config = dict(
    arch='xception',
    train_examples=194171,
    crop_scale_min=0.3,
    projector_hidden=1024,
    projector_out=128,
    temperature=0.2,
    optimizer='adamw',
    beta1=0.9,
    beta2=0.98,
    gradient_centralization=True,
    steps=3900,
    warmup_steps=70,
)
Rows from block 4 of a small self-supervised image encoder, named by matrix and row number. Rows with one number belong to one channel. Each number is 128 + 32 x the weight over its row's rms, rounded and kept within 0 to 255. All counts start at 0. Numbers have three digits each.
After each channel's rows are labels from the 100 images, of 14976, where the channel reaches its highest value: "top examples" is what is common among them. Only what is clearly more common there than usual is listed. The data: microscope photos of single blood and bone marrow cells.
# convs1: first pointwise conv (model.blocks.4.convs.1.weight, 640x320x1x1), inputs 107-213
# convs3: second pointwise conv (model.blocks.4.convs.3.weight, 640x640x1x1, transposed), outputs 107-213

convs1.13:133135144115178118148186179110146105113137121069154120103154120131104098076162088062153104077077163138135119128176135080099179103142088060093095130173147098065149130094223133120131107228149180095119082130109139115123126148139103120110147177186126109152142089104104142152100095112088129123137126118166136182128154170072090
convs3.13:123151110071075116132122097183151125137151103146106151087116123092105128182106105131090107066151191146137229145042089183152167157128184049114076188128127077140102164128205117177091075126143140097145128161156111148029088112139074129150151093127099132067101098097124156133164124115145133119124095163110162150118137128128179
top examples: cell type: segmented neutrophil

convs1.30:159193116168047108103144124122153177103127144128132160205119117101082099111118126139087063148132077099111164138155119108174090120157168086129103129117145107154186140174049086158123188151070128125120173098126055141072132095147178145106164160162093142134188111109126153117120096123125122140132120127118088141143147122141064
convs3.30:197118072109055103128076105095155146159119141090076138080127056083100114128173164112186177143101072185094119143137057134154115168134188097132106145120131155134113168180128151114100126043115123102156049056161163167138117124090117120086168083140159094121157148110079136138132147092122098120142122086136154094071122104104156
top examples: cell type: segmented neutrophil; smear: peripheral blood

convs1.252:126125183106100103148111085147127206153117122146125129092159132175120147133120099113121120025100133132053101139142111109092113149111105157116122147167135131124149092087061122126138112143167192156066120132071153093164130155115141101117133159083128140172147120157100155121137155176100104173140126112085098177153122171102115
convs3.252:112134073086109086109124111052185124136135100084096124108110101200116139110037107089131120119071158102106146102157122133113153179130134101082176135114114115128156085163128109136113143160114150065090106118128103119159108111151165098090117102160127208146142126106112084121151164139097078156111069067108115065121132129162134
top examples: cell type: lymphocyte

convs1.558:104111155106112113119088120128083079108074129122099136167133065138113127132086115133129168113116104108115123129140145134149128101101170161097157082188143129094148142146132145150199164112128194162130100079131157089133186051080108153088088076103118119088138070048181111160165104088084103131163134157117075112142080137148149
convs3.558:167132148096094109182150188163147111164154141095147169154114143101174106133124179109149110130113156131120134147160152130098169132080082131116178133130170138098121103086178168116149107110100119115137109136132084100122129140135125099105137126081147166128141133138059135141133119121086140181118129127190147144130124176116128
top examples: smear: peripheral blood

convs1.294:098108175155203090127145099144085117133048082148134086128155111122089125171137076118132190156147120054129105123091035149129091159120118137137118160164103189098164113083076135172194122111103120088161143092110133054131165154110142130165094109196165115116145129144163133112078156135130084092147092163142122115159168101086167
convs3.294:108095087172117150102085120139153166100142105062114154154168141145141127097105131149097131129069102107104142102091131129116165183106086140127093148177117135120133124128179166084132122102152150127130155124138119129185139111130128092127113090098100137107104143093101131119113150115111127115168098092142191106114105147110098
top examples: cell type: artefact

convs1.257:078089094137100116130121089151117160118118089057159121050130166138118108121110124199081124142157148082178154125167196070070114189141148147077150108168162173115157098106119133124156068114111162134194152159137084118090108162101112201115139129121087162167123106134095168112108145149127126084070123174131172107115094135166121
convs3.257:085175172156129102142129172129175140141085132152171109138054106115145159099080091186166092121098102137129155102108099100095192134197172134122177138106114113152134175089098146116174124118157142095147134118189116114171142168125109142125122104164159160093128135123155142114147107116120165111169138165101175111136173133114098
top examples: smear: peripheral blood

convs1.521:173197131118113124122112123072065090142168130119155077079142101101135182081145099079112131068077108108120067100140149127177089142117086179121089112143128137093161206080157108141153120098159213071115119185154099043064163153162104139111140146069129098143126121158123174130084157138143113149079164143144124110157093154161110
convs3.521:112145125087160111094155148157110121119092091157133119144109117051152118126031130101104118122078175091120144103155190181156151126107112127090104151148207106143083117151161095112124095068139135142140175198118150192156130089162109167112129115103089094132083178144127141115211135154123108099194119074144078103139072125110071
top examples: cell type: lymphocyte

convs1.579:114115111101148079139070098110138129115097075093056154134178165140132127145151120142113186186111145133169151132146171152100104105147053126117154077166154136153085141182130109111131127079141171178115200140161157181133115146144113088102127091204150121093145109090104158121127118131127107103084104131144137157163180108196143
convs3.579:102094144107124115099102084085143151139125092150142113138144129136115138139158123178120095088162089133099131105167127094124182130114105199120086085130108112085114164112092139136126108100110084120090142119101094187149097155155074117190104109151154092133097158143161145071131144152139111109132142149087121090121136129109105
top examples: cell type: erythroblast

convs1.192:118113089089123149133164160152112105162094127132125113195134062166139115030146131151135127074154121099105111111118205088107107060163123130105149112152134110094095105139153144133097136161143173153160115122137136129138110135087200202109080126065115125086118131142126139122130119066099152073124136158097178130115136088153110
convs3.192:133133113132130119134160088131094094115121123106141178131113076146103170126118160111154126129143127133132123121104187092165152082153132142076146121173087127090164091169115126139120180130176159178147109113085094113120173082129101099128133133193142091144140192132184151153066085116127066122173140151076142097179146115057153
top examples: smear: peripheral blood

convs1.39:141109131141103097106144162117132085132108177163148117115129174085072146162155169068099134125154110126121091105119117108119099151140076102161119214145126097116129104086111044071038125145137146188108124105127121171166092081105121158097091158182182116147116145095123121140115112153150119114124082105105170182151173073118121
convs3.39:088059140151107148091157138108113134097139127154158081125150093178138133146138156069132120087095133119142128106063142027114107137057108164106081108097093115133177154106102116142166134148097105116205178026130144125086104163149145153157153150114069152149199131104156170111073198104134115112164078110131117135130146118127100
top examples: cell type: erythroblast

convs1.25:140165087144141146106191137133131089083160162071114195167158168144133174069077135073100149127114172128139080172065114116125151156135171132139119137115124139133090151134140161117117105108158200134203108174125081132100168086114128186085095127138098170151132135074148145137119097118160149124121154120153193152116091166126133
convs3.25:123112149121067114140142110128126165120151125118114068125137142161111086101098090126136044118107093142103099172167080148148139211062093121111125088176123117204164086137187066132134140098067175142179169178129152096149137166123124078058092081094109108147080079145105104095163071121121178093153105112108118102083137144186099
top examples: cell type: erythroblast

convs1.165:143150098109201127145137163149113112082110163103124076115147091140147056128142092136106162114106094136117118057145177113141151140152122077195119160146095111119153129136087123129069133154095114138113188136128077176077106174145104135090143143134122047155187157098108115142123174148169100157055175198128127121111077060111139
convs3.165:176115097127165154123128114073163161176115135100163144102151135183147156124096149107138118160084101110103014140127145138145116130136123100142114114186171136120081124135114167148168151205068077113186117106162142116141142159157102146162095107116143174097118156076120130177157126112133145094124157087133141067152126162101158
top examples: cell type: segmented neutrophil

convs1.471:158130110162100139168102111115097144120136070128066129134109136089118081152140134154113147184097118095122148163109150063146176200123055132072113144182082185091127107151081122128132173162081084128126136146169093116107127091103110058120097163161117091119126153123107111093140141121146097105178119078096166093093113167111083
convs3.471:117126103142120052125083060136151119138097046139132132070106101156131185124103103065115145135101178127104118092118113166074138132060119094158102100131136128140111148109108137104142146134108187101111122128165116101128150110167100130197137119072093097150089155107105110160143121149075138101059121120104156113166104133086115
top examples: cell type: segmented neutrophil; smear: peripheral blood

convs1.18:158144136143096116097127117096083135103118129166142124103054177143125100092179201153169159130091083195132104136091113181147113103056132115095020096067184098134170183108127129119116116150144086105090160157154115125159122149119156146135133186076135096105118121104058123162191134118087148141205121160139179169102174110123163
convs3.18:066093176116134096050132187105222140080158121146178161127097098106143131205111099113078107112166117117106096161050159142127163109093084090100103143145168078076099164160097089148091090155166126078073162140142119120169129152154080161134167092108134158100143085067134126148155112108155098137148108101144175140143170103161134
top examples: cell type: erythroblast

convs1.609:126183110192085080143129106092146197143156093146135160119071116136137134114219115120153170194114094080140099115098148131122135151144106150159169072131099162100109117134093049119092149051205122137161141096153099093134161134133136084097091074122156132184130163162093160130122183182157161134100091132135140149103080119146137
convs3.609:158164169148104163178153088100186169141164136113091133175140159112138123138188125205122163192194165170143149148106144104168156150165017129101173103123089149184153151103134148135149100185101119118137097125130173110148189120115160096103133126171186134209079133127142153118134094131154147129153156116151129143134027104147139
top examples: smear: peripheral blood

convs1.45:091082122109153120112116128150120107150163127110150082083134143097129109118154111105118114082126109120090091103224164141152186152150101165102130136171125153132170145138135147094128150075098167079111126093118119045180083134088086160143113150171130111176112170131098131153192143092136130138135166122110154122113049138124143
convs3.45:158115170118095154116136158125095128144111153110139109132150136111174097130122137189077127127191093151098194134095069182085174133133119094133157125100103129152122110169197072106119167123098129179138150131087107076174084111100123121141112134136162171121076091123125080097113101167085110095155119142095153115117168117163112
top examples: smear: peripheral blood

convs1.99:135150104075134131114131127164122119072180090165115159071107149133104146102132140156169149151121149112176102116150111130095143105138096107136162160113123100132119145174129182135131108141138146095147161157050134067095066193124073149158138134191093134130152116111099160174113098146127157138143141176180105184119078141187118
convs3.99:095146108100115150148135109181155175199097126169115141133127088156123141117154154081148105097160101136120104091137099212101155141142128211152131086156120167161098120168136144169121124150112143134142169145142087118119076106095170133140165073072070162122177122148140101141178079153130101114104091137122133099122143123147126
top examples: cell type: segmented neutrophil

convs1.233:135126129132160089186184162102133112094144084147185124154111143088141052121178083103165148151112210161092134118088104122120064119200104153166146178160101187112113095151121136085130088131151160160125091107086130094149079090145097176112186099073165120073162160099097110141165154109139154195122112140132072132141111087102172
convs3.233:074130180118150078130123066089107184116148125179124136158086086136142157128109140099139147143122066184130138145123058093170122133159121107102173113142144157174117080174152149116174211128149126128083087157175149130139133122174133166121129171185106142124199114176138121206142120113160157149167143115141164154096126142139197
top examples: cell type: promyelocyte

convs1.4:119128075146112106117148101179157130143092110103145153109153197104130095130154162185099095152126136124118148131132112126072135131136137086137126093079132177141154155095088167100058155122138165122169144146097154141154110130190128106053184117122099105121110126134107166113091148117143090154143148142125121089092181131100143
convs3.4:182129071105120102094071130151101105106107149105166124200147181148112124157119154117118112179079138160151169105122089083195179168147085101062145188116155167092072189140077075160076136144104094156148201079148087106111147152121187093147113138127141164138192146124148174148118163168182155116145079138159184158152141164090084
top examples: cell type: erythroblast

convs1.111:096117145138122063178125121034156128134114133122115126134129158090179123097118098142130106141118085083179143082124108090114168123107108209134154122151112184106109076094110145129169134112096115091111073167196189126146171134090126176146080115125111118125174158141052106091127164154152149128132087105106139123133086134120144
convs3.111:099099171108108203113119110103144074146112145156166098091163110124139148098119100114142118192081107162206084152135149112124140092132103146208092121120154156221082118151164139086118111078153194135164174134152115144162135142033147112081117186142090136121129140164118191188157151098107128097074151183093100088145165088145123
top examples: cell type: blast

convs1.457:069111106079088154154073111094111119137160127131111074105134164132150153136111053177151064086082155116163127116082160120099077087173144167104158098123081108134127078098105155108142120154123120073142145124107099138116115095069123155139105148146148140132133143125109096114125121123122149129157134093177178120138044110115187
convs3.457:101127156143144138091122114116126142083118069119147190093154093110091131075110101207093137209121108150177144105152149135097122147159160160106178144129111196155146153126069080116189146099090123129158165154124127138111160138102144100174153141132086099117057216177176157109079114181140167105156125132173086150187076110104122
top examples: cell type: erythroblast

convs1.133:118159143149106085086154113150095158149140111125144139116160174191181153084122182141128078131077132124154096126092139090169097126146128110107158131128165139094150102130064113141138140097162232097138159120098120134091090137110116075075111134141123116143064129112167141143115101147138126146123107158126133169142109088180106
convs3.133:130160127136102146153109105128191089123171145140108125128117113151058127132162140148196141063108123194164122166068151155129095140059107130120231148127102106154183112108176141144156134157143140136158094151130046106135045121178098086169126078118100110085161028164115141072136116112160144127121104137102130170122130121144131
top examples: cell type: segmented neutrophil

convs1.435:100096153154139176133146226194129094104141150061137088044116130146128120112217123071167145165124125169099133112137173120118120183105209134146110185169119166095132144162114063184109059134101079071097202131112086148132085103122177087159146084145057168166151127115148138100076099125198117148141097154099141120155183104172148
convs3.435:100102135149168163150166108099132069102115141098122156154139131146078125136126136094146165104123144121115098122123134200106112111205105117150118166150170168132139146062129155196136100134069145087191135149141168169155153190108136156092107135155171157149093131170151122130054116135198146076091123116153142110043131188125117
top examples: cell type: erythroblast

convs1.75:139145124118185082142116154110146165079118178098155070166109119131156123131131156087096122152176151140092190097133112105143083167142154160118117121081156129092149153062198098074074109122140112144124115179154121096144119167096122190108107129173088101171096112072177131172140099116107096114175150101180127164159189162081123
convs3.75:123137099131161116099177093145080130088166128172077172129124127114147156106183072130070173160133112129149152089122121147076102125142180131142196099123141131146138133099129223115164112117130126136039140090149163139131124079135210117145128112112123093085133138125169100141090107175155147160135077151097077095083115117147150
top examples: smear: peripheral blood

convs1.285:124162082167099126113177133108135114174152170140120110123143119134099109201130152144100116116093143064155104105102145048197116126108113124122142117153093116186145103085224136153133213157143122131165079198141130112106120177113115076143126148150147054150209053131141133162112064121108141126155118086107155120187129095102084
convs3.285:136136048144120116122164091089110082212114104132109079181131066080152164128026096123134134084181083116055116115094194179140112157101116113081130120131120115145133147186130157138109123148085112136121184108126097138151167076143094118032086130131146097102130162195130094144105122145122081102138119117184161103107131090099082
top examples: cell type: segmented neutrophil

convs1.565:092130115135120101118169109113136151131158091154108175155129138093157152077079107115086132178141114133101092117157130089120074150143136135128114126155052137134143132060066179150138121101091125183075082141122135132103071142104162123085090030183176176113126109095110146134115134112135143117142126197122146176115138150100114
convs3.565:205116163116163119154147115120118107144176103138117166028173089146138148137090063123116137129172145084149151119130153162096115207148134147164102189135142139190155117079088125096104112137083164093081112085167116124158147164107171155068129134124115131113127124165097097133165130112130127123106107145176118174103167162064122
top examples: cell type: blast

convs1.633:121172137173172132137107136087111125132162157072148176107145136110128086088107137174135112153037146097131069086081141143142168126126183083123140083079217164119096123154189103095110128150120117167143164130099156115154166133119140160089207075150109133157166117147129132078143166126148112131105141124171211133084109143148146
convs3.633:210099072125163145167216127184132133151093154116124138172155122174152109121169160119120139166156126158110144105169137135180068135148146119122173177180119175130150152126125152142131161138179135185112111114073128153087095111124105109137148145084135084068109090161087149147103131123187114133133107120128106143202113157084142
top examples: cell type: erythroblast

convs1.616:117135115154119180127115104128121082082162114130163115123160150172107057161106131198142084132140192156118123143097207149108086124118125097139121025098114149054158087143085126112166116118104101136161164147117091129137143119139110108129114161147145117129109091133118130175138129145164099131123122111058099123109117095051123
convs3.616:073140116127088132149089175163081140140172121060131102111110159068105163082132127145130166188152133120039083086135138150109131202138176139090113126156151103140119166099135125115167176142084122119145126148057122115117125125125115104111168085147173091077060101163108100127147131138125138157110117177174092112125149158110136
top examples: cell type: segmented neutrophil

convs1.247:119064138097082157124146144045155111103162104161073086126157135168152102113121143140095136129109168106152136127178167088078155168142102099118150085136099153131134148159096112132152118140078103147099181126091114119122183092078120171108075068155058204094191183160152135129066090130138132121159120089159136066157092180114129
convs3.247:160164085094133145172142112131117104124116182112132131176138131127151129145123088121167151073114071090139161071039079151155101140174095174108129056093157104143122138153119153125123077100082124174170114083130200139145071081183166137187106130105114123108096200075188071147128117112153083153173160155134170115135146038128129
top examples: cell type: segmented neutrophil

convs1.224:093154066100160088130113136120123126139150158097148128131122169089133060117186128129167187143106185165200113121097177103101131090157138112173159152109124144110096093111169097143121147112118124112131132126124182164056147097185109119093098136130136089127095132098171172039143099177097139143141127127150088104150170087133045
convs3.224:123117130152121121100158120141145123113148115127177123137124103132098109100113141053054161147110076075156098082147145075068105120061095111123171078141133154122151120159140173091130160139090138123114166083099158130134120147113139108146121092148103098114106111147085131058085131178095131125084137125139099114167078096129109
top examples: cell type: segmented neutrophil

convs1.452:092173082081150115113100103140109120096161129132060148138128103180180156176109194130111064141140183162132100103117079134159157135128140152096158076150149135169119117125113136139161141149098127109139092097125156150126119058163074138178065159178120156128118133135149143141051145102111171157207039109099120102129160137149111
convs3.452:138211194058107184109128091140095111072121116102136096113119132155139091127157135097108126174139133137131152199146083173060174142165120136147086078209069135183098164153162135189160190101114111100157088106125160152149167129086128116160160175159121170109079150124108109097110152144111093115159199065163165110122128159096118
top examples: cell type: artefact

convs1.465:162144096162163062140098063133125133152139161101131119206104085162113145131122120114164083126166179090128144149145093157094106141141131120129139108128117126045119095106029130131149093095099120161122134102180165133183188155117150111134154127163115151177155128128178139148149146165111167089070096151173162124163141134137128
convs3.465:128109118095086093091106127059178089117150073115182171099117161105055113097119110099095138117118095143179156197089141146140145081118155099123134153122087120136107108086129145118157134110160154100111117060118089103106152141127141152137106118136122147118132128165105069172127119148196156115166144113105123138127169074160077
top examples: smear: peripheral blood

convs1.160:159071125130198053185138118159172061129113132157171099118134192122100126097132057154176159173156070156073155149121138184120119143157126139147146090172192113133140160097074156073157123103143154113214113093175114175094158125119108110129138124077233150087193140115098122119121106102122186098127163149159077129119078185121149
convs3.160:120111107128121166064203149147145115101074156153110190141143131162086101079090200108096188109117156095063180114109113129131146140096141061069135159132104114043138118123163130152143171137092169153135111149116145121105093063100144082106105132106107148186153127084147088117153179139120144119083130146181183142178141128097122
top examples: cell type: blast

convs1.589:123115084125103149148126172107114174142140184167112146159149092143119100058120167130112154118089120152226109132117148080114093116127161109112157163168058151105095125124136144112092110195133087116128127102096118133173146125086133162126103113106125180128179152099114115074171130150179150052182090182185157113077137145104113
convs3.589:147165124090180117124092159141092164129155137122153094129129116197062092164122123064123151165144137138077161160131194097151182141148111165152131125138105082149145090147081155100149101168169109140157160136124135091131127100109136183100120155123143141156154128139122141129155126132155093136104137055120119131144160104098137
top examples: cell type: erythroblast

convs1.77:121083177119157078151090135125130176134143151109182094098121149152064151189174127100132138122098115127145123152158088156168088100165158158141143171158129132121162186112117121178165079098177147171149072113204087089112136083136120094114095144171086124139131146120094142160106156126124161079187133157035155150087125081142196
convs3.77:096170081143137150139203146131121087117142114138132113073182127158206151147143146117128146109074105083116120191185144153159070102144122101162121107165171137104128105115127076086120123122147125101089125107158172129153136122085139124079155139123101135094160097142154078105199095102168122088110118132125164146110125150149139
top examples: cell type: blast

convs1.547:152106080125182100125150128108118118103116109150127105112143133124139124191138092161190138177176127159132117123155087073075124160147126139175189150123124168135129175137168109122152054108116174078187118109083091091147146144157186112159138128099118138118176103141146153149138102064118180113109159117149146122099072071142138
convs3.547:096107217180185135134129090116156161159083070155096182150079159089165116170124136133146064129100114115129157049143117185147163077124150164132186156139079120124135149115123096120115140112163169154127140173167057179121192103102139207146113186109125172090085171148161151123124081155131142152098194190147069176123103090108094
top examples: cell type: promyelocyte

convs1.618:129106103109132078099171059119121112110097134172123066094141151121182096134102043124094122143136097144187161102117154143094186111133135132151130177130102191071129123120104152122077122114122089123131163110114083090101148133111157103116092104209154136120126201126169137112133156165154149103101101112153175066145066182083150
convs3.618:101053096088082148158142146116048154129096123111115181119156227102099115076139204124123093109117149110118131123121169109082086148107116124115136143165125162120170148096114131131183176138086133086106102132114183161157091207111147117121145091180134143093141115143163135147104062142103122131130122130136145128139117154162106
top examples: cell type: segmented neutrophil; smear: peripheral blood

convs1.59:075131158086166093091121150101045099096089064101079077094118175050133146154162084092141151133128111122177141068099103053152154100118179138075185116141162122082172126127128187106105132142130130113129088108094115142185100195104109118131152167115106118191180137126108093106148100110123123072160101114116138200119146123180170
convs3.59:104210121150161096103125115147146157118104137079131161169171081104127084127169079146106015214108098122084130105173141125093149146101136159046157122110086125113081198173085138142125161141093126099129179181091149131170125146120114171123125184169145079094122150112077120092067144150128097064146122165134107115129179087154073
top examples: smear: peripheral blood

convs1.392:146126166105107119122147132088108143122137110130126111101066160140193118151110161133138142126155082206149152080179082136138099136134110080175108116156131115158125056144108122079185114090183103118154135153179129132090151141122013085125064149139111124145168112119112098142140110143100086113194102154079181126143171151175195
convs3.392:160113115093124204108095124134064096156103141138178102131167098123066140125132078109111111151106133132079154196110186147147161127105133193099103101174201143082115119165134088098076089029119123066157083107138089116128147173057117076086151166078095112093122092146137082143136075137117142198123109128165132135166189127144131
top examples: cell type: lymphocyte

convs1.595:162114093121131096130099149162180157157136150173095183115176152134162117153110131163155116147154078100132125122111110170081104131170173133140145117093134213157083123175097142140112090045151189140101106148114100098159166136105150132077157117124111118133104142113090162125114102162148054146123143137155094125075100166123163
convs3.595:114132132078153132107161055090165165187188099141094094175107145141136132093153153079168038108114153181079161133119080105111090183147148077125138156100077128069092157125162136140129130141164167132158082142131082154128156105144151078140133129118119128120096096180111137121181172128113109109166121107108106105186153114112108
top examples: smear: peripheral blood

convs1.70:149097119080104089144117158091119160171125096146133047109088131104161057105151086160116100134105153123119176148147138097150083166105117162156049184175078134210122143145151140114130093136115132088177114081144051139091118151114098118211106162130167144172174097058091090128068158151101086086121138190117113069100080144100159
convs3.70:165116150134147229115193127152123137116123149117152109134110073125092105114105132043115127171063166149134131114121178159168154116150134126121108163211157178168109134131141108125149123149110084142132105151171136141150126142148166116149118130150049122118127147109163100119064166122162180110116146122141129139162129082102107
top examples: smear: peripheral blood