From a checkpoint of a small self-supervised image encoder.
Model: 12.3M parameters, activation relu, depths [2, 2, 3, 2].
Training: adamw at rate 0.0018, 3900 steps, batches of 128.
Rows from block 4 of a small self-supervised image encoder, named by matrix and row number. Rows with one number belong to one channel. Each number is 128 + 24 x the weight over its row's rms, rounded and kept within 0 to 255. All counts start at 0. Numbers have three digits each.
After each channel's rows are labels from the 100 images, of 14976, where the channel reaches its highest value: "colour at peak" is the nearest of a few named colours to the mean colour under the peak. Only what is clearly more common there than usual is listed. The data: microscope photos of single blood and bone marrow cells.
# convs1: first pointwise conv (model.blocks.4.convs.1.weight, 640x320x1x1), inputs 214-319
# convs3: second pointwise conv (model.blocks.4.convs.3.weight, 640x640x1x1, transposed), outputs 214-320

convs1.312:093187124192165165142168144100114121138132129080122103122111201141148148145130111159162099124108099103096101117150108116142121149138140110135121127104107126179138147139105142140139110167128173131146087115096114141134078106146108124129088128146156151119154112132122141118121071131124106143131090107142099120158130147154
convs3.312:114128126145170174132113122091115152118149150108160127131172120139176116097145076162127092121162149098127132189170172131106145132146176153115127117122085131139110135149133148120156112151131148134145105143128161120169126131107130148106137162130140122137109138161137144106152115152111119142071148109121172144112130091126138
colour at peak: blue; black

convs1.116:126086123123096120074130125129146153104128163139107110101151124160107109114094134130085132153150110114112089118129139136137091150174175159128121107136102179153111100121166111108122137137129137099157101165122100109143112141088127115113126152099114101139162130154107178116140104187107124121136136164122171118119152126162
convs3.116:095096117108137146112140096134148123135114153147137127153141138096140107132125141143143133163113125173131102117134183130139153157149177100122135133064133152135146095097174052121156123130147122168119128124101092126119132119114065135146119099167083141151119114148168131122092111121110187093116134121144136124156154121089120
colour at peak: pink

convs1.267:146122109151117098180146131095164080137114134103092157147156112117108104119152185108100105099099091093141096145115099068110108122122131136150131076154149132139105094104141116148153154147135127131142147115122161176154084166122122107132085143118170094170107126113136159152131146143155129152113163127143125121112098119118
convs3.267:124110123143162164090113141118126111110101079149134146128124126091125127131123155119100094109122149136134092140085138113116138125120144118132102144114102149131137120127101146129138178095132088113131167154135168085112109109117111146083140124175119086113150136105143125063134131115102110134104118111163139161153153127107118
colour at peak: blue

convs1.180:086119120145111171134111091112130101116161116170119061135084132157155129151162136095114095150134151138164164141108092138102110136146191125144136093129165145125105155139122115108148077123121104112126118144118095129137169131133144155091122133125156141150098108081092161118098127107157117134128121126095102154114112131099
convs3.180:147125127079129124119153165130124138101072127111131099163158139136170110095161134072123147134127126123086135106108172126096154124109141113105147132067105134128118137097110110132110140093127133119122118106128099114137153119117103178146106131129101149120112151154114117130138138108143151129087102098156126083089099083138136
colour at peak: pink

convs1.0:127162127117080162116127147106146138134130126157106125094137083132100144071157158161142160111157172150131082104116160133123122113132123130099156126148123096151098080127140129125138171076154127166146131129116116187137179114155116099146087137092147101151147133154153131128161116121105122151149110080113164146115139140101
convs3.0:099138118101152130130134121147162096093126133093160164104101121152127104115155112099110075135129157162062138156130131104116150082134129163085133105150098130144116122091152132108072152146098127114120141128104126105079115136119137138084109119137098072150137103087155138112108131138091106146100119077125153127126114119136099
colour at peak: grey

convs1.57:123119122152136132150099104131156100148153175108154113136126135145139095088146136091101049087169128156129126172127136167134135098135148136118125147111133136155124136131101167157139112122141134157171141135108132141131169123125099158120110117134163177164150072098099111182096145152145113111141157147119082132119128124125
convs3.57:092135161130106123126100145134102133155092160111114115127106139134135135117119167111152128105142177107140096092106135160126118140153104126134099142142126052089174115136146153103173155155105131155109129132145154097107166140127089152118112149160172168144182116096144106103127142118121147143115149127159135103153135160135129
colour at peak: purple; blue

convs1.43:102146183115100149149090145181139131114146127148122167142130151118121105100121138143143109124122160105103146122064162153101082124121151136143124129120126110099158118082157115153147145142144148111104131106140190088122129119099179088173099150090112102148178138140130126143088109150148144123146154103132172144089089083167
convs3.43:117103114094112097105143164083135159161153136105134098150128106120115128144081149113115107146122131128107117147112107114124088139140115155099111133116125158158112160141130141166070132158137104086136139078135108127123113109087143103071115120127094097118121137120173189126154148137153115102126164124120155113107126101117105
colour at peak: purple

convs1.539:135168093123121156110091119149162143122144136145130099089129124160150140106146162153145160131118090137126146100114067129115084085069112130132120141112112117107122059111150140141099140098100112138111147113086061119149136141108092152114138109132151099121126146132130135104181123088125105114126122125122133130114165146160
convs3.539:108153112110096093120132121103130150127144124179124117114076139134121082154098174149126160167091156086147144066078129136095113163148135100106135127137132120098108142126125081127098147143144117138135101191173102117140099145141132151150104139109088129111114122114131128157123134111114142123149163167144133133098131129145127
colour at peak: blue; black

convs1.413:153112140135113109125165098140127136135079123116149108136123106128108184115136132142148196120133107169105126117175085100142120135164137112146147125122131158127111096139122152122131171092150150127174134166133121152148114107126145121138149107080168119145127140133104106081166100073137131113130156142112132148145194128146
convs3.413:102119116107130070129124193145110092130138109125107128093199111169162095143152161093145128127126147160156137131133104116143163088139123090087166155103144165136167137140156146111132122101102111120122112097097116132160157149154159100157127123152147156113148100077131122140142140149140133065141140103155102131121175142129143
colour at peak: black; blue

convs1.382:115122135132124168082112125161128138113133091094170141145151124146109075102100148162129132126192083160108106132132105164122137140126151116123148112133136117117102115154113122124102155084111117159114156105101168146114099132116133099171155087137117096129098164116137155099106163120118111121151152161147099119113133114106
convs3.382:099113111141139127108085173117092139112120126161164116135173157126134174112137134130133124150116121105185142145158130151135098114133103089124142110142159150099117130078100154110138119121139080139132141165094075107088133095109088139114160135119075087124111149103104109142138118155095129130120135152136135127139149119119127
colour at peak: white

convs1.110:130131152126095108162110142138148167129115117125076186143168115134146166171125094087154092149132152117127115143120122128103164175069091098144120127128147131138148116108108102148124127149152127144113102112166118139179108163116113109167093147138147130170144120176119152133109145160147124115111107141147108114087118146118
convs3.110:119100138162179137112113147151123117130124140160154131128106111143107167074133141131158141174158140129145148118129168125107134128086133104164136075138145169102153146139174114143161100195134133095141158156095142107125123148122150159141149154121146142132141118121111146134104111145131159114158125131167102093138123132091113
colour at peak: blue

convs1.296:113169096099112116119127117103169122098147162143114113133140090132134092155145122039109145132164147150146163158110082145103107111131114135090070117175186114101102103112145133114126156167161122119083098136134065132114155118158086140105113130133117165123138135107137156128083136119134128140122117142104098108139103128120
convs3.296:139112136099144156153105113114159140117144152143152133148181158110152090141134133157169150078106104145140115131156112152085146132119102109130151108080147138136084087109134136156175129097143158152137151133155142141129139149136147147146098132141081122146097108120094154146115075089140087160129118126159092112136128150083136
colour at peak: pink

convs1.48:158107092134085113123152090095100135101136142067155121063113142116158128152091127108128129103126094133086131146111141146125092118136107117163087130100141114103140131159126155130134171145141139131140145126136106109157109160136098175154116122135129130145078104139167133100118102139103107113112117141153107112128095139122
convs3.48:152112102111151141128098141135115148117149138103118150124095104119123075114134086141130173140135144116132127126078140046149085148121119143124123105142121119129120148133106127104126115146121174107084093111124104123097144122093108137144105126154145160161148101145125163146072126153133077116136142115142133148126098126157131
colour at peak: blue; purple

convs1.136:122112107105095164119083155113145115156140107113099139146152159157097171126139098146175171140137111121092138112123146117124142119105157131133181103127108133118126140144105135128097114121164123118075082142140147112143107115160143159159164138123174090141124107098136118093125086125140113128090176160154132139127142156164
convs3.136:134144122159116140118094093136126183136160160088141130156140116137184113126175135117138123163171092141140057146175118123122118138103160122098128127135124162112163122123131151127150136120111121118086128122078145090121146131105115119120142109124116159113120115110131126105142131102165159144181158147193108127128115122093163
colour at peak: blue

convs1.606:151136144141144128111093122140149113118122139139127088132084127120093111146097142146113151151129134138126113154112151159174076144079120158129105149138111096121139116160107157101124115094153123121083098141144104164095144102114175101079143120123112047126127159174133154124100123143130154143124131105138142141122148139124
convs3.606:132113141146111156140122141116170135111155124148153126152129107137153115141170077132104079120119091163143173123105204136129151144120110153156109106120135124151127073127102146157085114124115170093128142114119123140124116132056122121154117135153149110124123158138081106149116100149125147123135070126151117165120150145106122
colour at peak: pink

convs1.149:145075121133132127121145135157134127144114112087144148130118128157145167129140119111133141057139145117092114121133139155161116144117135150120176159104082124119107127161051137122160134125136107112171098113126084109109175137144130152111123084137115162106119148127141108121125159119117089148200094107123129104122072091115
convs3.149:181111117128141092134122119145137135158107103152143108129169163115103124091126129107124158123122148096112159131155130148179146157139134173159121153110131166105094093131125109142131133128140137137120129153130163144139135099100151167132124133159193061128157105118129141095094124138095135131184120139136148142125150121086095
colour at peak: white

convs1.199:139150097110155164104115179172137134135158114113142122126137129089132130117125141111132132145150135180134116107136140126085138130116156112110143121111139157084140133160144139152124121125104128121144140171104139064147135132111136125131137121091118155137126097125137124130087143146072102143132131127101115131108098144129
convs3.199:087104102089117104145137122143135116150135125132120161145141137106178130110126160099148143134100100103178129169135132158111134129108122115115087131120152116120129136085149113115115119105115120132089080133176105137115114120113129163130122125134192153149109116136159124075098178153088128156101104178148147137117126158100137
colour at peak: black

convs1.27:130130123132148082105147132116140114115142120099143106157164110100118108165151087161081083099154122099149147096128141117121107088115133132153096115127114143122162132142085116120131089094125111155127158095169125142116092160108184121127131137103134069112064137144088115139126123136172125132135123111065118125111093107154
convs3.27:128128103110119105137097065130108159109163146143137153137095131153114142155172147145158087123108147141141084145157139148165123113161132122122153151160102077135147115139118100136132146156140137135113115108091154102128157131103138145136087168142109145140173138128137103146091128099105093133123123110137155178112132134130145
colour at peak: white

convs1.531:140105149183151173116090165130113127111156117171110112128113131105104138156104078129123165135115127155137167121122168084117101107129135158139121123144084136135133149132138155120181095104112106117148065149110084139128139098164089151172117130159142123133092160142113111130142104098110114146101160135126178098160127111088
convs3.531:115154143134131139145160111141124139122167114147132186159115153085130086161164122137107125155104131145120154144110105136120132079136191164164135150116126096193096146132129115088097142141107154137125128117142091125134069144154141086158156107112157097119144142102173103087136116132153153132121127099124096147156132108144161
colour at peak: pink